A small self-supervised image encoder, trained from scratch.
Data: trained on aerial photos of the United States (SatlasPretrain), 50862 training examples, 62.4 epochs.
Rows from block 2 of a small self-supervised image encoder, named by matrix and row number. Rows with one number belong to one neuron. Each number is 50 + 12 x the weight over its row's rms, rounded and kept within 0 to 99. All counts start at 0.
Before each neuron's rows are labels from the 100 images, of 14848, where the neuron reaches its highest value: "strongest on" is what is common among them. Only what is clearly more common there than usual is listed. The data: aerial photos of the United States (SatlasPretrain). In brackets: how many of the 100.
# fc1: MLP up (model.blocks.2.mlp.fc1.weight, 1152x192), inputs 0-95
# fc2: MLP down (model.blocks.2.mlp.fc2.weight, 192x1152, transposed), outputs 0-95

strongest on: crop field (25)
fc1.75:44 68 40 53 43 32 51 42 48 43 43 81 48 51 48 35 52 38 55 56 47 36 24 46 48 40 55 39 56 66 49 36 43 31 57 41 46 48 59 45 31 65 50 61 52 44 41 51 44 42 67 48 66 50 80 31 66 29 66 48 45 54 54 46 44 44 42 47 69 64 42 61 48 45 59 32 47 35 54 48 60 37 60 54 38 39 62 42 48 56 65 62 50 56 68 51
fc2.75:48 42 39 65 19 58 33 51 46 53 69 44 49 49 49 54 63 43 49 27 46 49 48 48 40 66 59 37 38 69 51 40 52 56 38 39 37 44 57 61 62 39 44 39 61 52 44 57 62 54 29 93 63 47 64 47 49 47 51 40 58 58 49 45 67 62 41 58 70 60 47 63 53 77 46 44 59 63 40 54 62 24 39 58 49 59 47 48 59 45 64 43 25 35 49 49

strongest on: building (72)
fc1.462:32 55 80 48 59 31 43 45 42 44 37 52 35 55 53 36 34 52 60 56 30 38 59 52 37 41 62 52 51 74 57 74 41 39 44 45 57 44 73 53 47 34 60 56 52 47 51 55 74 41 65 70 40 60 39 40 46 51 39 55 52 38 65 49 27 64 48 72 41 53 64 49 49 35 50 48 47 41 55 46 37 44 54 57 71 51 62 53 29 69 27 57 57 54 35 35
fc2.462:59 45 57 62 56 50 49 59 47 56 27 71 52 25 62 60 35 32 67 35 34 58 58 45 66 32 25 48 48 26 60 37 34 58 53 57 49 62 51 46 46 61 64 43 31 15 60 52 64 49 48 42 53 35 57 65 62 55 52 37 30 56 63 38 76 49 55 44 45 44 38 51 53 66 52 55 55 47 28 73 45 30 62 63 58 47 42 43 59 39 60 49 47 38 44 63

strongest on: building (77)
fc1.55:40 40 57 39 69 75 22 34 31 67 41 43 45 46 67 62 52 59 23 55 46 55 35 63 38 46 37 40 45 42 46 53 46 33 47 46 42 64 36 62 50 38 61 61 68 64 49 69 61 43 43 63 59 42 54 45 39 52 60 58 28 58 78 58 38 70 54 50 38 45 59 62 47 69 48 25 75 35 57 51 68 33 25 59 50 53 42 63 59 47 73 45 56 31 58 48
fc2.55:70 73 58 36 42 29 55 34 59 51 61 72 47 66 57 57 65 69 37 54 48 49 52 60 32 52 53 64 57 48 52 37 40 62 39 54 60 43 74 43 78 57 34 46 62 57 31 50 51 48 42 43 35 63 57 55 44 56 26 51 64 34 64 38 58 29 25 53 54 38 44 61 48 53 58 68 50 81 23 59 53 37 49 57 43 34 49 28 70 30 40 53 29 40 20 62

strongest on: building (69)
fc1.38:50 59 62 64 43 39 41 64 36 56 58 32 39 47 47 79 35 56 65 68 76 64 27 68 55 76 42 46 48 61 44 34 62 78 42 78 47 37 62 55 51 43 48 56 52 66 70 61 59 58 60 40 34 61 40 66 50 60 70 29 58 36 37 54 44 56 38 69 34 31 21 43 29 55 49 36 39 45 56 67 59 46 61 43 70 19 45 56 47 38 58 58 32 48 44 27
fc2.38:60 54 53 43 61 39 57 44 28 42 53 45 51 54 53 60 60 62 55 45 41 49 55 33 33 52 50 33 42 47 69 40 71 51 47 63 60 57 55 59 61 26 51 57 87 65 48 70 51 49 53 35 41 28 37 64 38 63 30 74 34 69 35 61 38 41 43 46 52 47 49 60 64 60 54 55 84 44 57 38 53 43 38 66 67 34 41 56 41 36 38 40 41 54 47 53

strongest on: crop field (45)
fc1.318:42 68 56 44 62 59 46 64 69 45 57 65 49 70 52 64 48 39 21 64 43 73 50 58 54 55 66 46 43 52 59 51 47 53 26 73 41 47 61 70 31 48 56 45 47 33 57 54 57 31 40 77 40 38 66 47 58 55 58 53 36 55 68 47 48 48 48 47 46 55 56 52 42 46 37 67 39 52 45 49 73 60 63 37 48 42 42 40 57 48 31 51 65 41 31 27
fc2.318:36 51 62 37 53 48 43 66 50 70 47 49 45 47 47 37 49 42 56 41 53 49 47 26 53 56 54 55 54 64 77 56 60 46 58 39 48 50 43 35 51 59 41 48 45 62 34 45 32 55 40 43 49 49 41 72 43 51 32 46 58 62 60 54 39 41 44 53 57 56 64 36 61 53 69 37 67 74 48 50 46 62 41 60 62 47 39 57 29 48 57 73 28 23 56 62

strongest on: crop field (26)
fc1.729:68 62 48 57 52 70 36 32 52 61 47 56 60 55 44 42 54 50 40 63 59 49 40 52 58 46 58 62 53 51 47 53 41 70 69 39 53 49 64 58 42 57 54 30 58 49 48 43 48 47 39 30 46 67 43 66 59 61 43 69 40 45 43 60 41 55 34 67 61 53 64 46 69 63 44 41 46 36 55 60 57 53 55 57 42 32 57 62 60 77 56 43 77 68 49 23
fc2.729:33 34 52 51 56 46 53 57 52 36 68 44 33 76 59 65 38 57 56 54 50 65 60 10 57 57 45 46 61 33 32 58 84 49 34 47 49 38 48 53 49 49 50 43 33 48 56 49 27 61 38 49 61 35 65 60 14 59 46 69 39 46 59 54 43 48 74 48 24 48 41 29 35 36 45 41 59 59 41 37 49 50 44 72 61 62 54 47 48 42 56 52 50 51 47 60

strongest on: crop field (50)
fc1.235:58 65 48 48 67 57 39 65 40 66 47 49 38 25 41 47 52 48 41 51 40 71 59 45 33 62 65 36 34 35 43 61 43 56 39 44 46 64 48 64 29 39 58 46 31 54 48 40 72 62 63 50 66 48 23 53 59 38 56 64 39 47 52 53 65 29 53 57 53 58 64 44 60 48 78 33 48 49 37 50 34 34 54 60 52 34 41 43 70 48 37 65 41 64 51 53
fc2.235:46 54 48 23 46 46 56 42 79 62 46 56 62 63 75 66 19 46 64 63 47 26 55 42 34 79 47 73 65 53 40 41 65 35 43 41 47 43 59 63 53 43 44 38 38 47 44 29 45 52 70 57 40 67 66 31 50 59 53 56 74 62 57 32 43 53 55 56 59 47 63 53 52 41 39 55 41 29 69 46 41 44 52 62 65 40 42 50 59 56 50 35 42 74 45 60

strongest on: crop field (39)
fc1.150:62 55 43 23 57 66 60 66 43 65 65 49 34 36 66 47 44 45 42 39 60 58 46 56 47 45 70 59 30 71 33 61 39 60 70 44 56 47 65 55 52 56 38 19 63 44 67 54 42 53 39 44 52 32 54 42 56 30 53 59 44 58 59 45 45 47 43 68 53 38 59 51 46 47 74 47 62 54 50 44 42 52 62 73 44 56 50 45 45 56 48 64 36 51 67 40
fc2.150:34 63 51 53 42 47 34 42 42 42 30 79 51 63 56 53 43 49 48 71 43 22 64 62 46 33 58 38 57 62 42 59 59 74 33 53 56 32 47 49 09 54 44 44 52 50 51 42 44 46 64 52 44 51 50 56 77 78 64 51 56 68 54 50 62 40 28 48 51 31 43 60 53 67 32 61 60 44 44 38 58 60 39 38 46 44 32 68 60 42 76 50 66 66 26 63

strongest on: building (81)
fc1.100:33 50 37 39 44 60 74 38 35 49 44 49 69 50 41 36 43 56 41 64 41 44 61 51 38 31 52 39 66 65 31 53 55 45 67 33 47 64 49 44 43 54 58 35 62 19 65 50 65 47 50 10 48 50 42 55 40 56 68 43 42 63 56 56 47 54 52 61 63 55 38 31 45 57 49 42 49 57 37 50 54 63 65 58 55 54 41 65 32 55 36 50 48 35 71 47
fc2.100:56 55 77 46 54 58 50 62 50 28 38 53 58 80 48 49 27 73 46 41 59 35 46 62 30 53 48 63 46 44 63 46 66 44 57 30 47 68 53 44 44 41 45 74 41 31 36 48 59 37 59 54 55 51 50 33 24 65 52 25 72 41 56 28 57 51 44 32 50 73 39 58 61 51 50 35 76 60 70 56 51 46 46 61 47 59 40 57 37 50 51 60 55 48 39 46

strongest on: crop field (26)
fc1.655:45 65 53 52 45 45 44 67 37 73 27 42 59 41 25 46 45 71 61 48 49 61 57 41 40 53 56 51 60 61 62 49 45 57 20 58 58 54 48 45 53 62 46 52 60 43 36 52 27 42 56 50 42 41 49 49 26 59 31 31 45 44 48 64 25 45 47 58 73 55 34 65 50 46 31 40 47 41 32 31 48 49 50 33 47 65 52 56 30 57 49 65 15 58 72 78
fc2.655:71 54 51 59 38 48 55 52 22 64 65 57 63 41 44 63 60 48 44 62 38 65 47 75 33 41 58 62 66 33 34 67 65 52 64 60 44 48 29 56 52 29 35 53 35 79 44 42 19 50 66 36 59 59 40 36 42 39 45 45 34 68 68 45 54 46 65 66 46 71 47 39 74 47 47 49 53 70 65 52 40 56 33 66 51 43 46 33 64 55 55 54 60 51 59 20

strongest on: building (69)
fc1.234:40 39 41 41 46 44 63 29 17 41 78 37 56 47 37 73 57 57 49 50 59 35 40 75 56 44 20 54 70 37 56 49 51 40 46 41 55 53 78 42 42 40 62 33 61 81 51 57 70 76 44 49 52 47 71 50 60 39 56 37 42 43 55 50 56 56 45 81 24 47 43 57 56 69 45 52 56 51 48 48 64 63 49 61 41 49 46 30 32 52 61 49 52 08 52 36
fc2.234:85 30 57 48 58 57 24 39 36 46 32 52 51 58 48 67 65 33 23 46 57 39 39 48 34 51 52 33 54 47 35 64 55 34 54 47 57 61 50 35 60 45 49 44 37 39 39 46 54 26 44 71 54 43 46 56 53 54 34 36 65 70 48 44 38 32 26 45 53 55 61 63 41 40 37 79 66 42 38 37 35 55 45 59 50 52 39 64 42 62 44 35 56 53 51 51

strongest on: crop field (26)
fc1.691:70 60 42 74 57 38 56 55 37 62 59 60 53 41 44 40 52 49 46 60 57 47 51 43 63 53 63 47 52 43 35 56 59 70 60 24 32 44 37 57 44 41 63 66 57 64 61 44 69 63 50 59 46 37 35 77 59 52 52 52 49 59 55 40 52 58 58 38 83 62 54 75 58 51 29 40 59 62 52 68 61 36 59 47 42 46 44 74 34 50 31 47 46 60 75 50
fc2.691:45 43 59 40 42 53 41 46 74 53 66 50 50 62 63 56 58 58 35 45 30 64 59 33 61 61 39 65 55 41 37 43 38 39 56 52 51 79 61 43 39 46 51 39 42 50 62 33 31 52 55 44 69 58 51 38 39 50 32 63 53 51 57 54 42 37 61 69 30 55 75 38 45 75 37 42 47 47 59 56 31 45 27 57 71 46 56 36 69 53 64 68 36 43 27 58

strongest on: building (83)
fc1.426:27 49 68 33 44 65 59 44 25 20 36 52 59 53 52 62 66 71 50 68 40 55 47 60 75 49 60 35 43 33 52 55 56 34 66 24 63 37 36 70 45 54 70 52 49 67 57 29 42 39 53 59 38 55 50 57 32 49 69 47 40 58 39 40 56 58 55 26 43 77 60 46 58 61 22 45 42 32 45 44 45 52 51 57 74 46 45 50 39 62 34 50 40 56 41 45
fc2.426:54 30 71 47 66 47 47 52 63 44 46 34 15 67 43 43 38 54 39 43 63 52 43 41 48 51 31 54 35 58 49 47 38 63 60 74 43 68 52 53 43 52 40 39 48 38 43 76 56 59 62 48 63 63 49 47 67 49 44 47 55 63 64 45 39 42 49 61 53 32 43 31 46 39 49 60 39 50 45 46 61 61 57 72 42 31 40 47 56 63 55 65 62 49 56 63

strongest on: crop field (28)
fc1.343:47 51 53 50 65 31 53 47 24 59 28 31 65 68 74 57 71 51 52 38 58 38 39 62 53 62 58 53 33 59 39 48 36 57 34 55 39 22 75 61 34 57 54 45 36 50 50 53 53 53 59 66 62 38 67 38 53 31 49 47 69 60 66 60 40 34 63 21 48 55 48 64 64 39 62 36 45 55 41 60 38 59 59 52 51 55 68 32 43 27 51 51 48 69 40 58
fc2.343:52 37 23 54 23 65 39 57 65 22 48 45 47 50 70 53 25 60 43 74 61 50 47 48 34 64 51 40 24 30 37 43 46 29 57 62 51 53 55 70 70 52 56 64 33 51 42 52 45 50 78 42 54 45 58 46 31 37 43 63 36 39 54 45 55 39 70 63 47 58 44 52 43 41 49 58 68 26 57 57 34 39 41 63 50 52 37 61 64 51 42 52 35 37 46 77

strongest on: crop field (26)
fc1.316:40 20 53 45 49 44 42 42 55 47 46 68 64 33 48 91 68 37 43 50 57 31 49 36 43 48 42 66 44 62 55 42 37 64 76 42 43 54 56 40 46 38 40 36 34 53 39 40 50 64 50 65 67 38 55 38 46 47 31 63 53 61 35 37 54 49 62 69 53 62 45 50 52 73 67 47 60 46 49 67 46 43 51 61 19 48 42 36 71 66 29 40 55 59 75 42
fc2.316:59 46 19 60 70 71 54 49 46 55 59 41 46 63 27 50 58 53 51 46 39 60 54 47 46 60 52 42 45 46 40 51 63 57 57 40 65 71 60 52 48 49 53 68 50 54 44 71 25 42 54 38 54 81 32 51 54 51 54 46 57 50 64 37 52 58 65 32 62 65 48 25 43 36 54 48 29 64 52 63 49 35 50 51 56 49 70 61 36 43 62 56 30 53 46 38

strongest on: crop field (31)
fc1.661:53 71 51 35 50 72 59 38 46 33 31 68 62 57 48 46 48 47 83 56 34 48 54 50 34 38 66 36 41 37 45 39 35 45 41 42 19 37 47 32 42 47 48 45 56 61 43 66 48 55 29 45 66 43 50 34 59 74 60 60 54 61 60 46 63 58 51 64 48 72 52 80 41 32 44 65 51 35 46 37 73 38 46 35 45 39 25 44 35 64 50 46 49 63 49 55
fc2.661:45 62 47 35 54 43 55 63 60 48 37 55 45 53 49 62 63 38 59 45 46 44 42 36 65 46 62 67 42 50 45 32 38 53 40 53 41 40 43 58 35 71 50 55 56 53 56 59 66 49 71 57 54 40 56 73 43 45 56 71 33 40 27 54 71 38 64 58 54 53 49 60 55 79 47 48 53 29 43 47 40 40 42 37 38 57 52 64 46 27 51 57 43 48 42 65

strongest on: building (74)
fc1.531:35 70 65 44 58 57 57 42 51 57 53 59 36 64 62 28 62 44 43 44 32 46 46 43 67 58 58 69 56 37 58 36 31 56 56 42 24 59 56 28 50 47 33 47 57 30 65 32 71 62 59 66 42 62 40 55 41 62 59 84 68 52 43 46 57 51 54 68 26 56 43 53 30 54 57 48 37 30 50 57 46 57 34 43 57 47 48 56 45 28 51 57 45 54 66 39
fc2.531:37 72 31 58 60 61 43 46 56 53 45 48 49 43 33 75 51 54 42 65 60 71 63 53 42 58 41 45 25 69 38 51 40 53 66 65 52 50 52 74 54 42 60 58 64 58 39 42 49 30 34 58 62 48 62 64 30 45 34 27 52 56 57 53 44 44 65 54 56 21 58 48 63 33 38 57 40 53 38 68 55 51 58 75 54 65 43 40 67 71 46 51 59 70 40 38

strongest on: building (67)
fc1.266:31 56 55 43 67 89 60 60 48 53 54 43 57 59 62 48 56 41 61 50 45 51 54 20 41 48 41 61 45 68 56 50 51 54 63 43 40 43 57 37 55 46 66 66 46 52 68 65 67 60 30 54 49 39 56 44 35 39 51 58 52 51 40 72 51 50 36 50 57 39 54 51 45 29 64 56 55 59 30 39 33 62 54 83 43 53 55 26 61 63 48 43 41 63 56 51
fc2.266:24 53 65 41 35 42 28 60 61 45 45 43 25 36 49 54 47 53 48 76 67 22 25 58 67 49 38 53 47 51 21 48 37 50 62 48 36 49 49 49 31 58 56 48 34 51 54 46 56 47 58 60 47 54 46 53 22 54 41 52 70 55 72 35 60 46 27 44 54 44 60 73 49 71 55 60 42 50 74 43 39 66 51 68 56 45 37 60 51 57 58 44 57 62 59 51

strongest on: building (72)
fc1.451:46 46 69 70 39 65 26 31 37 48 45 49 51 40 40 48 56 54 46 40 21 42 36 69 42 60 71 56 61 50 55 61 41 66 59 60 55 42 56 64 68 67 25 32 42 49 42 54 57 61 55 71 50 67 49 42 55 55 42 56 42 53 62 50 47 78 51 59 43 49 39 39 53 55 43 36 57 44 53 46 77 45 66 31 56 55 46 54 44 23 38 55 65 62 56 46
fc2.451:29 55 50 37 64 52 46 59 54 39 52 50 48 53 67 70 58 55 34 58 72 40 39 28 63 45 44 61 42 65 54 52 45 52 40 57 45 64 64 37 32 39 51 39 35 67 49 47 49 56 63 55 34 39 58 47 37 45 56 36 67 56 49 46 59 35 54 46 55 47 63 40 48 44 61 64 44 41 55 45 26 67 45 56 43 11 48 48 47 83 48 42 55 34 54 49

strongest on: crop field (26)
fc1.170:35 57 59 66 55 43 54 14 39 43 24 59 44 53 53 55 58 57 53 64 55 32 60 49 51 34 59 65 55 49 54 47 06 41 27 23 62 31 49 41 45 50 55 58 48 49 51 44 62 45 58 62 57 59 66 58 59 56 51 59 39 37 47 75 53 56 35 43 35 55 62 48 48 36 40 58 57 48 43 75 29 63 46 56 52 51 54 53 49 71 70 72 51 77 47 52
fc2.170:52 50 46 63 63 47 50 44 50 44 35 28 34 53 34 61 56 50 64 40 46 61 38 42 75 43 43 52 51 46 59 59 50 20 38 33 58 67 49 35 48 78 65 67 78 39 56 34 50 34 52 35 14 43 61 48 48 44 71 55 44 65 53 74 55 50 59 57 51 25 47 25 67 45 50 44 35 46 45 39 53 58 48 29 47 49 66 63 48 42 58 20 56 33 74 56

strongest on: building (86)
fc1.541:54 50 49 46 53 65 79 44 40 36 56 60 49 65 49 43 66 65 60 72 39 45 45 50 42 60 63 73 34 80 30 59 50 74 19 48 53 39 31 36 34 37 42 47 58 40 62 56 56 48 55 52 52 57 55 45 38 40 46 52 53 50 56 49 53 72 68 60 39 39 35 55 70 43 37 43 44 45 59 32 39 56 60 51 48 33 47 60 35 32 60 46 66 46 39 28
fc2.541:56 39 53 54 47 52 46 68 56 46 54 43 89 61 47 45 36 48 46 63 48 44 64 77 57 70 65 55 48 46 58 42 60 57 41 59 42 43 50 50 37 43 35 80 39 53 47 26 48 61 50 26 75 67 41 54 54 43 53 48 75 31 57 49 44 49 39 55 57 44 26 42 45 60 48 45 38 41 25 64 45 47 69 55 44 40 40 67 53 60 54 74 65 61 58 30

strongest on: crop field (28)
fc1.32:50 56 53 64 44 42 48 49 42 69 38 41 36 48 62 41 46 32 69 63 52 36 78 37 65 42 67 54 45 58 66 56 49 56 25 38 52 50 51 50 17 41 36 50 61 46 31 62 41 60 54 52 37 38 52 48 52 61 50 45 73 64 55 52 41 49 48 75 66 30 65 46 59 39 38 51 31 54 62 40 31 60 65 59 60 54 52 44 60 47 56 42 48 58 54 51
fc2.32:47 56 39 45 68 47 67 60 57 25 68 35 53 70 40 53 60 48 40 62 36 56 53 64 48 75 44 68 60 39 36 61 45 32 30 41 55 44 49 56 72 55 67 45 36 47 52 34 48 43 55 36 78 43 61 49 58 25 45 48 30 36 51 26 61 44 60 40 56 52 19 58 59 68 35 38 51 33 44 54 77 47 38 49 64 38 61 61 28 42 48 38 45 39 63 54

strongest on: building (70)
fc1.140:42 43 56 59 57 84 65 50 61 30 57 42 57 56 64 33 69 57 46 46 54 39 43 40 33 46 50 64 57 41 67 48 41 48 45 50 38 62 50 42 52 65 38 45 38 48 48 58 55 48 67 58 44 30 45 51 36 82 26 41 61 44 29 47 46 54 49 44 37 65 66 61 40 53 45 45 46 33 49 49 70 28 44 67 69 69 67 43 65 57 46 41 46 43 28 73
fc2.140:33 67 70 68 50 39 52 34 49 62 47 34 48 62 26 58 40 83 71 46 40 60 50 70 56 55 32 55 36 38 48 27 44 57 63 29 63 46 66 75 45 27 62 58 58 54 59 36 28 42 31 53 56 62 40 54 58 43 63 42 57 40 67 60 56 54 58 65 50 41 68 43 49 44 43 58 68 52 37 33 48 32 48 29 44 55 41 55 44 59 50 48 48 43 67 41

strongest on: crop field (34)
fc1.330:50 52 42 46 60 40 44 33 53 48 49 46 61 59 31 57 44 37 51 38 56 54 46 38 51 46 31 51 55 39 38 38 38 88 51 47 61 40 53 63 60 44 47 56 61 59 34 27 53 56 64 48 37 40 45 53 43 43 41 59 40 55 57 54 67 43 54 42 35 72 46 42 48 56 48 58 45 63 56 56 50 56 40 53 56 53 64 43 39 43 56 54 51 42 29 39
fc2.330:46 58 33 42 54 48 62 45 44 50 60 47 47 42 42 37 44 42 54 75 32 39 43 43 48 50 56 44 50 48 59 50 48 32 58 83 50 45 43 43 57 31 41 38 37 46 75 70 38 42 38 49 93 60 68 54 60 58 38 45 48 58 49 46 29 44 49 70 55 25 31 41 52 38 51 47 66 47 41 46 66 33 50 45 46 53 34 60 59 61 53 47 40 80 70 39

strongest on: crop field (25)
fc1.715:57 65 75 63 33 40 33 61 46 48 71 55 59 32 42 20 29 64 58 59 66 59 37 45 45 49 39 58 58 82 54 45 39 40 60 57 38 67 45 59 56 66 24 65 53 58 59 45 45 59 45 62 61 55 60 38 49 64 41 65 51 38 48 57 44 34 53 45 63 34 61 63 23 82 74 44 51 51 32 46 49 43 45 54 55 31 57 46 50 37 46 75 61 52 38 53
fc2.715:41 27 43 65 35 47 31 41 46 52 50 45 51 48 62 57 64 33 43 37 51 35 34 52 55 37 38 47 39 57 34 51 59 58 52 43 39 40 40 40 44 47 66 41 43 42 64 35 64 84 55 45 43 59 47 36 54 64 51 43 46 37 59 66 53 69 51 49 52 37 29 71 52 62 46 31 41 42 44 39 54 54 56 39 57 76 59 54 52 64 58 56 51 47 79 58

strongest on: building (71)
fc1.247:41 45 58 29 72 25 65 49 29 38 58 50 58 29 48 56 37 45 76 49 57 25 39 51 66 48 61 53 45 41 50 48 58 50 31 37 42 55 37 52 55 53 47 64 45 46 55 55 26 50 40 88 54 65 34 40 52 55 37 44 60 42 48 47 66 60 43 55 63 50 50 58 47 36 32 67 46 41 47 39 46 62 73 51 30 44 54 49 44 29 53 55 37 41 58 35
fc2.247:68 48 32 54 58 65 31 48 46 38 44 59 29 55 46 69 57 38 44 31 47 47 59 41 55 68 34 56 50 37 69 46 32 45 40 48 52 35 48 53 42 46 38 47 60 54 59 37 64 69 58 22 47 50 43 57 58 34 59 54 44 54 53 53 58 19 51 65 71 84 49 36 54 63 59 36 60 62 34 48 36 57 36 30 39 41 40 56 49 47 48 60 62 31 43 58

strongest on: building (74)
fc1.517:37 59 33 49 43 54 43 53 52 40 49 29 45 52 67 68 61 53 46 38 30 53 49 37 44 30 47 53 43 48 39 32 35 37 39 51 65 63 32 45 51 69 59 41 48 53 45 43 31 31 43 32 63 58 42 40 50 41 55 56 41 42 54 52 37 59 46 69 22 57 39 58 52 57 74 36 65 68 55 45 78 52 39 30 28 60 73 45 61 59 57 41 50 37 48 49
fc2.517:51 45 46 49 45 52 51 65 53 20 63 64 33 46 66 35 63 41 44 42 49 55 43 43 56 62 37 66 63 27 46 45 63 52 49 59 43 48 52 51 61 55 46 33 60 50 33 67 49 49 50 51 51 43 65 49 50 59 48 48 62 62 34 54 51 48 49 30 48 40 59 43 55 55 29 60 32 63 65 37 66 52 43 55 43 29 69 50 46 42 51 53 21 44 20 63

strongest on: building (69)
fc1.50:36 43 70 44 64 60 46 59 59 35 58 52 44 48 51 47 48 71 49 44 56 60 51 42 58 40 39 51 65 70 49 62 49 75 55 49 46 57 63 34 35 41 43 49 61 47 48 38 45 63 61 47 42 45 56 25 63 73 47 58 55 63 46 59 47 55 56 31 58 25 65 75 50 64 37 87 36 50 49 69 56 46 39 37 73 40 63 35 66 48 50 40 69 51 47 56
fc2.50:58 47 58 47 43 31 49 35 33 39 55 41 66 44 35 52 47 37 44 55 32 58 50 64 42 58 43 56 55 38 49 53 15 33 65 66 61 48 43 60 59 39 65 55 37 60 73 53 47 57 59 51 59 53 48 54 61 55 37 39 56 63 54 43 43 45 27 48 39 78 46 37 36 53 56 45 71 59 64 58 56 47 46 63 30 42 42 67 48 52 35 66 48 23 63 54

strongest on: building (69)
fc1.570:44 38 59 47 26 32 29 48 40 51 42 50 54 52 27 62 45 34 34 38 52 54 62 48 54 39 40 41 42 62 60 52 71 42 63 49 40 29 55 58 58 41 66 24 59 49 59 58 80 47 51 51 54 63 49 60 41 46 48 42 27 41 59 60 48 53 18 56 72 25 68 50 36 38 44 35 62 51 43 56 66 44 37 47 58 48 46 51 39 35 25 54 66 47 55 64
fc2.570:77 54 46 63 66 46 44 50 45 51 54 62 34 51 46 64 65 62 37 60 46 53 39 71 61 41 49 64 32 30 36 41 40 36 69 18 56 61 49 48 47 50 50 68 32 40 48 55 37 71 45 54 57 43 56 40 45 43 38 43 41 60 53 27 58 62 61 37 30 58 21 44 17 54 43 72 52 49 44 30 51 50 41 38 51 56 63 48 67 51 65 44 62 50 61 47

strongest on: building (82)
fc1.440:46 32 43 41 44 62 63 50 38 43 64 38 47 36 61 39 43 52 52 45 17 61 73 49 35 52 38 48 54 50 42 42 52 50 57 43 55 52 49 73 59 33 52 51 60 62 44 66 57 21 58 54 69 54 56 40 41 42 37 42 28 71 52 53 45 59 75 39 35 33 40 48 41 46 72 51 61 57 48 54 45 68 65 29 40 38 50 43 51 70 32 48 43 58 57 42
fc2.440:69 52 51 40 25 56 26 46 51 46 40 59 50 43 53 76 51 42 38 41 61 52 23 48 64 47 58 54 48 48 25 58 49 67 62 40 43 47 26 36 33 46 48 60 44 54 49 48 51 54 57 43 46 40 58 48 47 60 56 47 45 51 65 39 43 56 34 48 50 71 53 43 41 58 43 55 39 41 49 52 67 50 43 72 37 67 48 62 73 57 46 41 42 53 27 44

strongest on: building (82)
fc1.706:32 37 31 46 35 43 60 40 24 56 37 42 26 70 38 65 43 46 38 65 39 22 56 42 75 32 70 43 26 54 42 59 55 52 62 54 49 40 47 59 50 79 51 61 36 44 69 45 58 61 47 42 50 34 63 61 64 58 58 73 47 55 32 56 27 45 35 54 38 35 46 44 54 62 49 43 76 64 46 65 56 53 55 61 49 45 39 56 34 47 62 47 48 23 33 34
fc2.706:57 53 61 59 37 80 40 57 69 55 51 66 54 31 55 45 46 48 54 17 63 53 68 57 46 45 39 37 58 54 28 55 42 59 48 38 55 53 44 19 60 29 34 43 52 43 36 58 40 42 68 75 33 57 47 61 62 54 33 25 63 33 62 43 40 43 62 36 46 45 56 32 32 26 54 48 40 43 35 32 46 53 40 67 51 48 52 34 35 49 27 68 51 62 59 54

strongest on: building (74)
fc1.672:24 39 51 42 49 44 34 43 43 44 38 50 66 51 28 53 64 44 29 50 21 63 41 58 52 71 56 45 65 54 53 56 58 74 44 51 38 20 69 74 52 24 68 62 57 67 58 53 40 53 43 62 35 57 45 54 27 63 35 31 35 46 66 30 36 61 51 48 46 56 37 69 48 35 61 67 56 37 60 47 59 48 38 55 55 58 50 38 50 54 53 30 54 43 55 37
fc2.672:73 53 60 49 48 54 43 43 62 45 52 48 40 48 45 62 43 60 62 45 52 52 32 34 34 48 65 65 54 22 52 37 53 29 58 33 56 53 57 46 26 54 55 59 33 51 49 42 55 61 54 22 50 34 60 61 54 32 64 70 61 25 58 53 62 36 50 35 52 43 44 36 31 68 55 28 64 51 64 86 60 60 50 47 39 39 61 46 60 57 34 53 50 57 51 60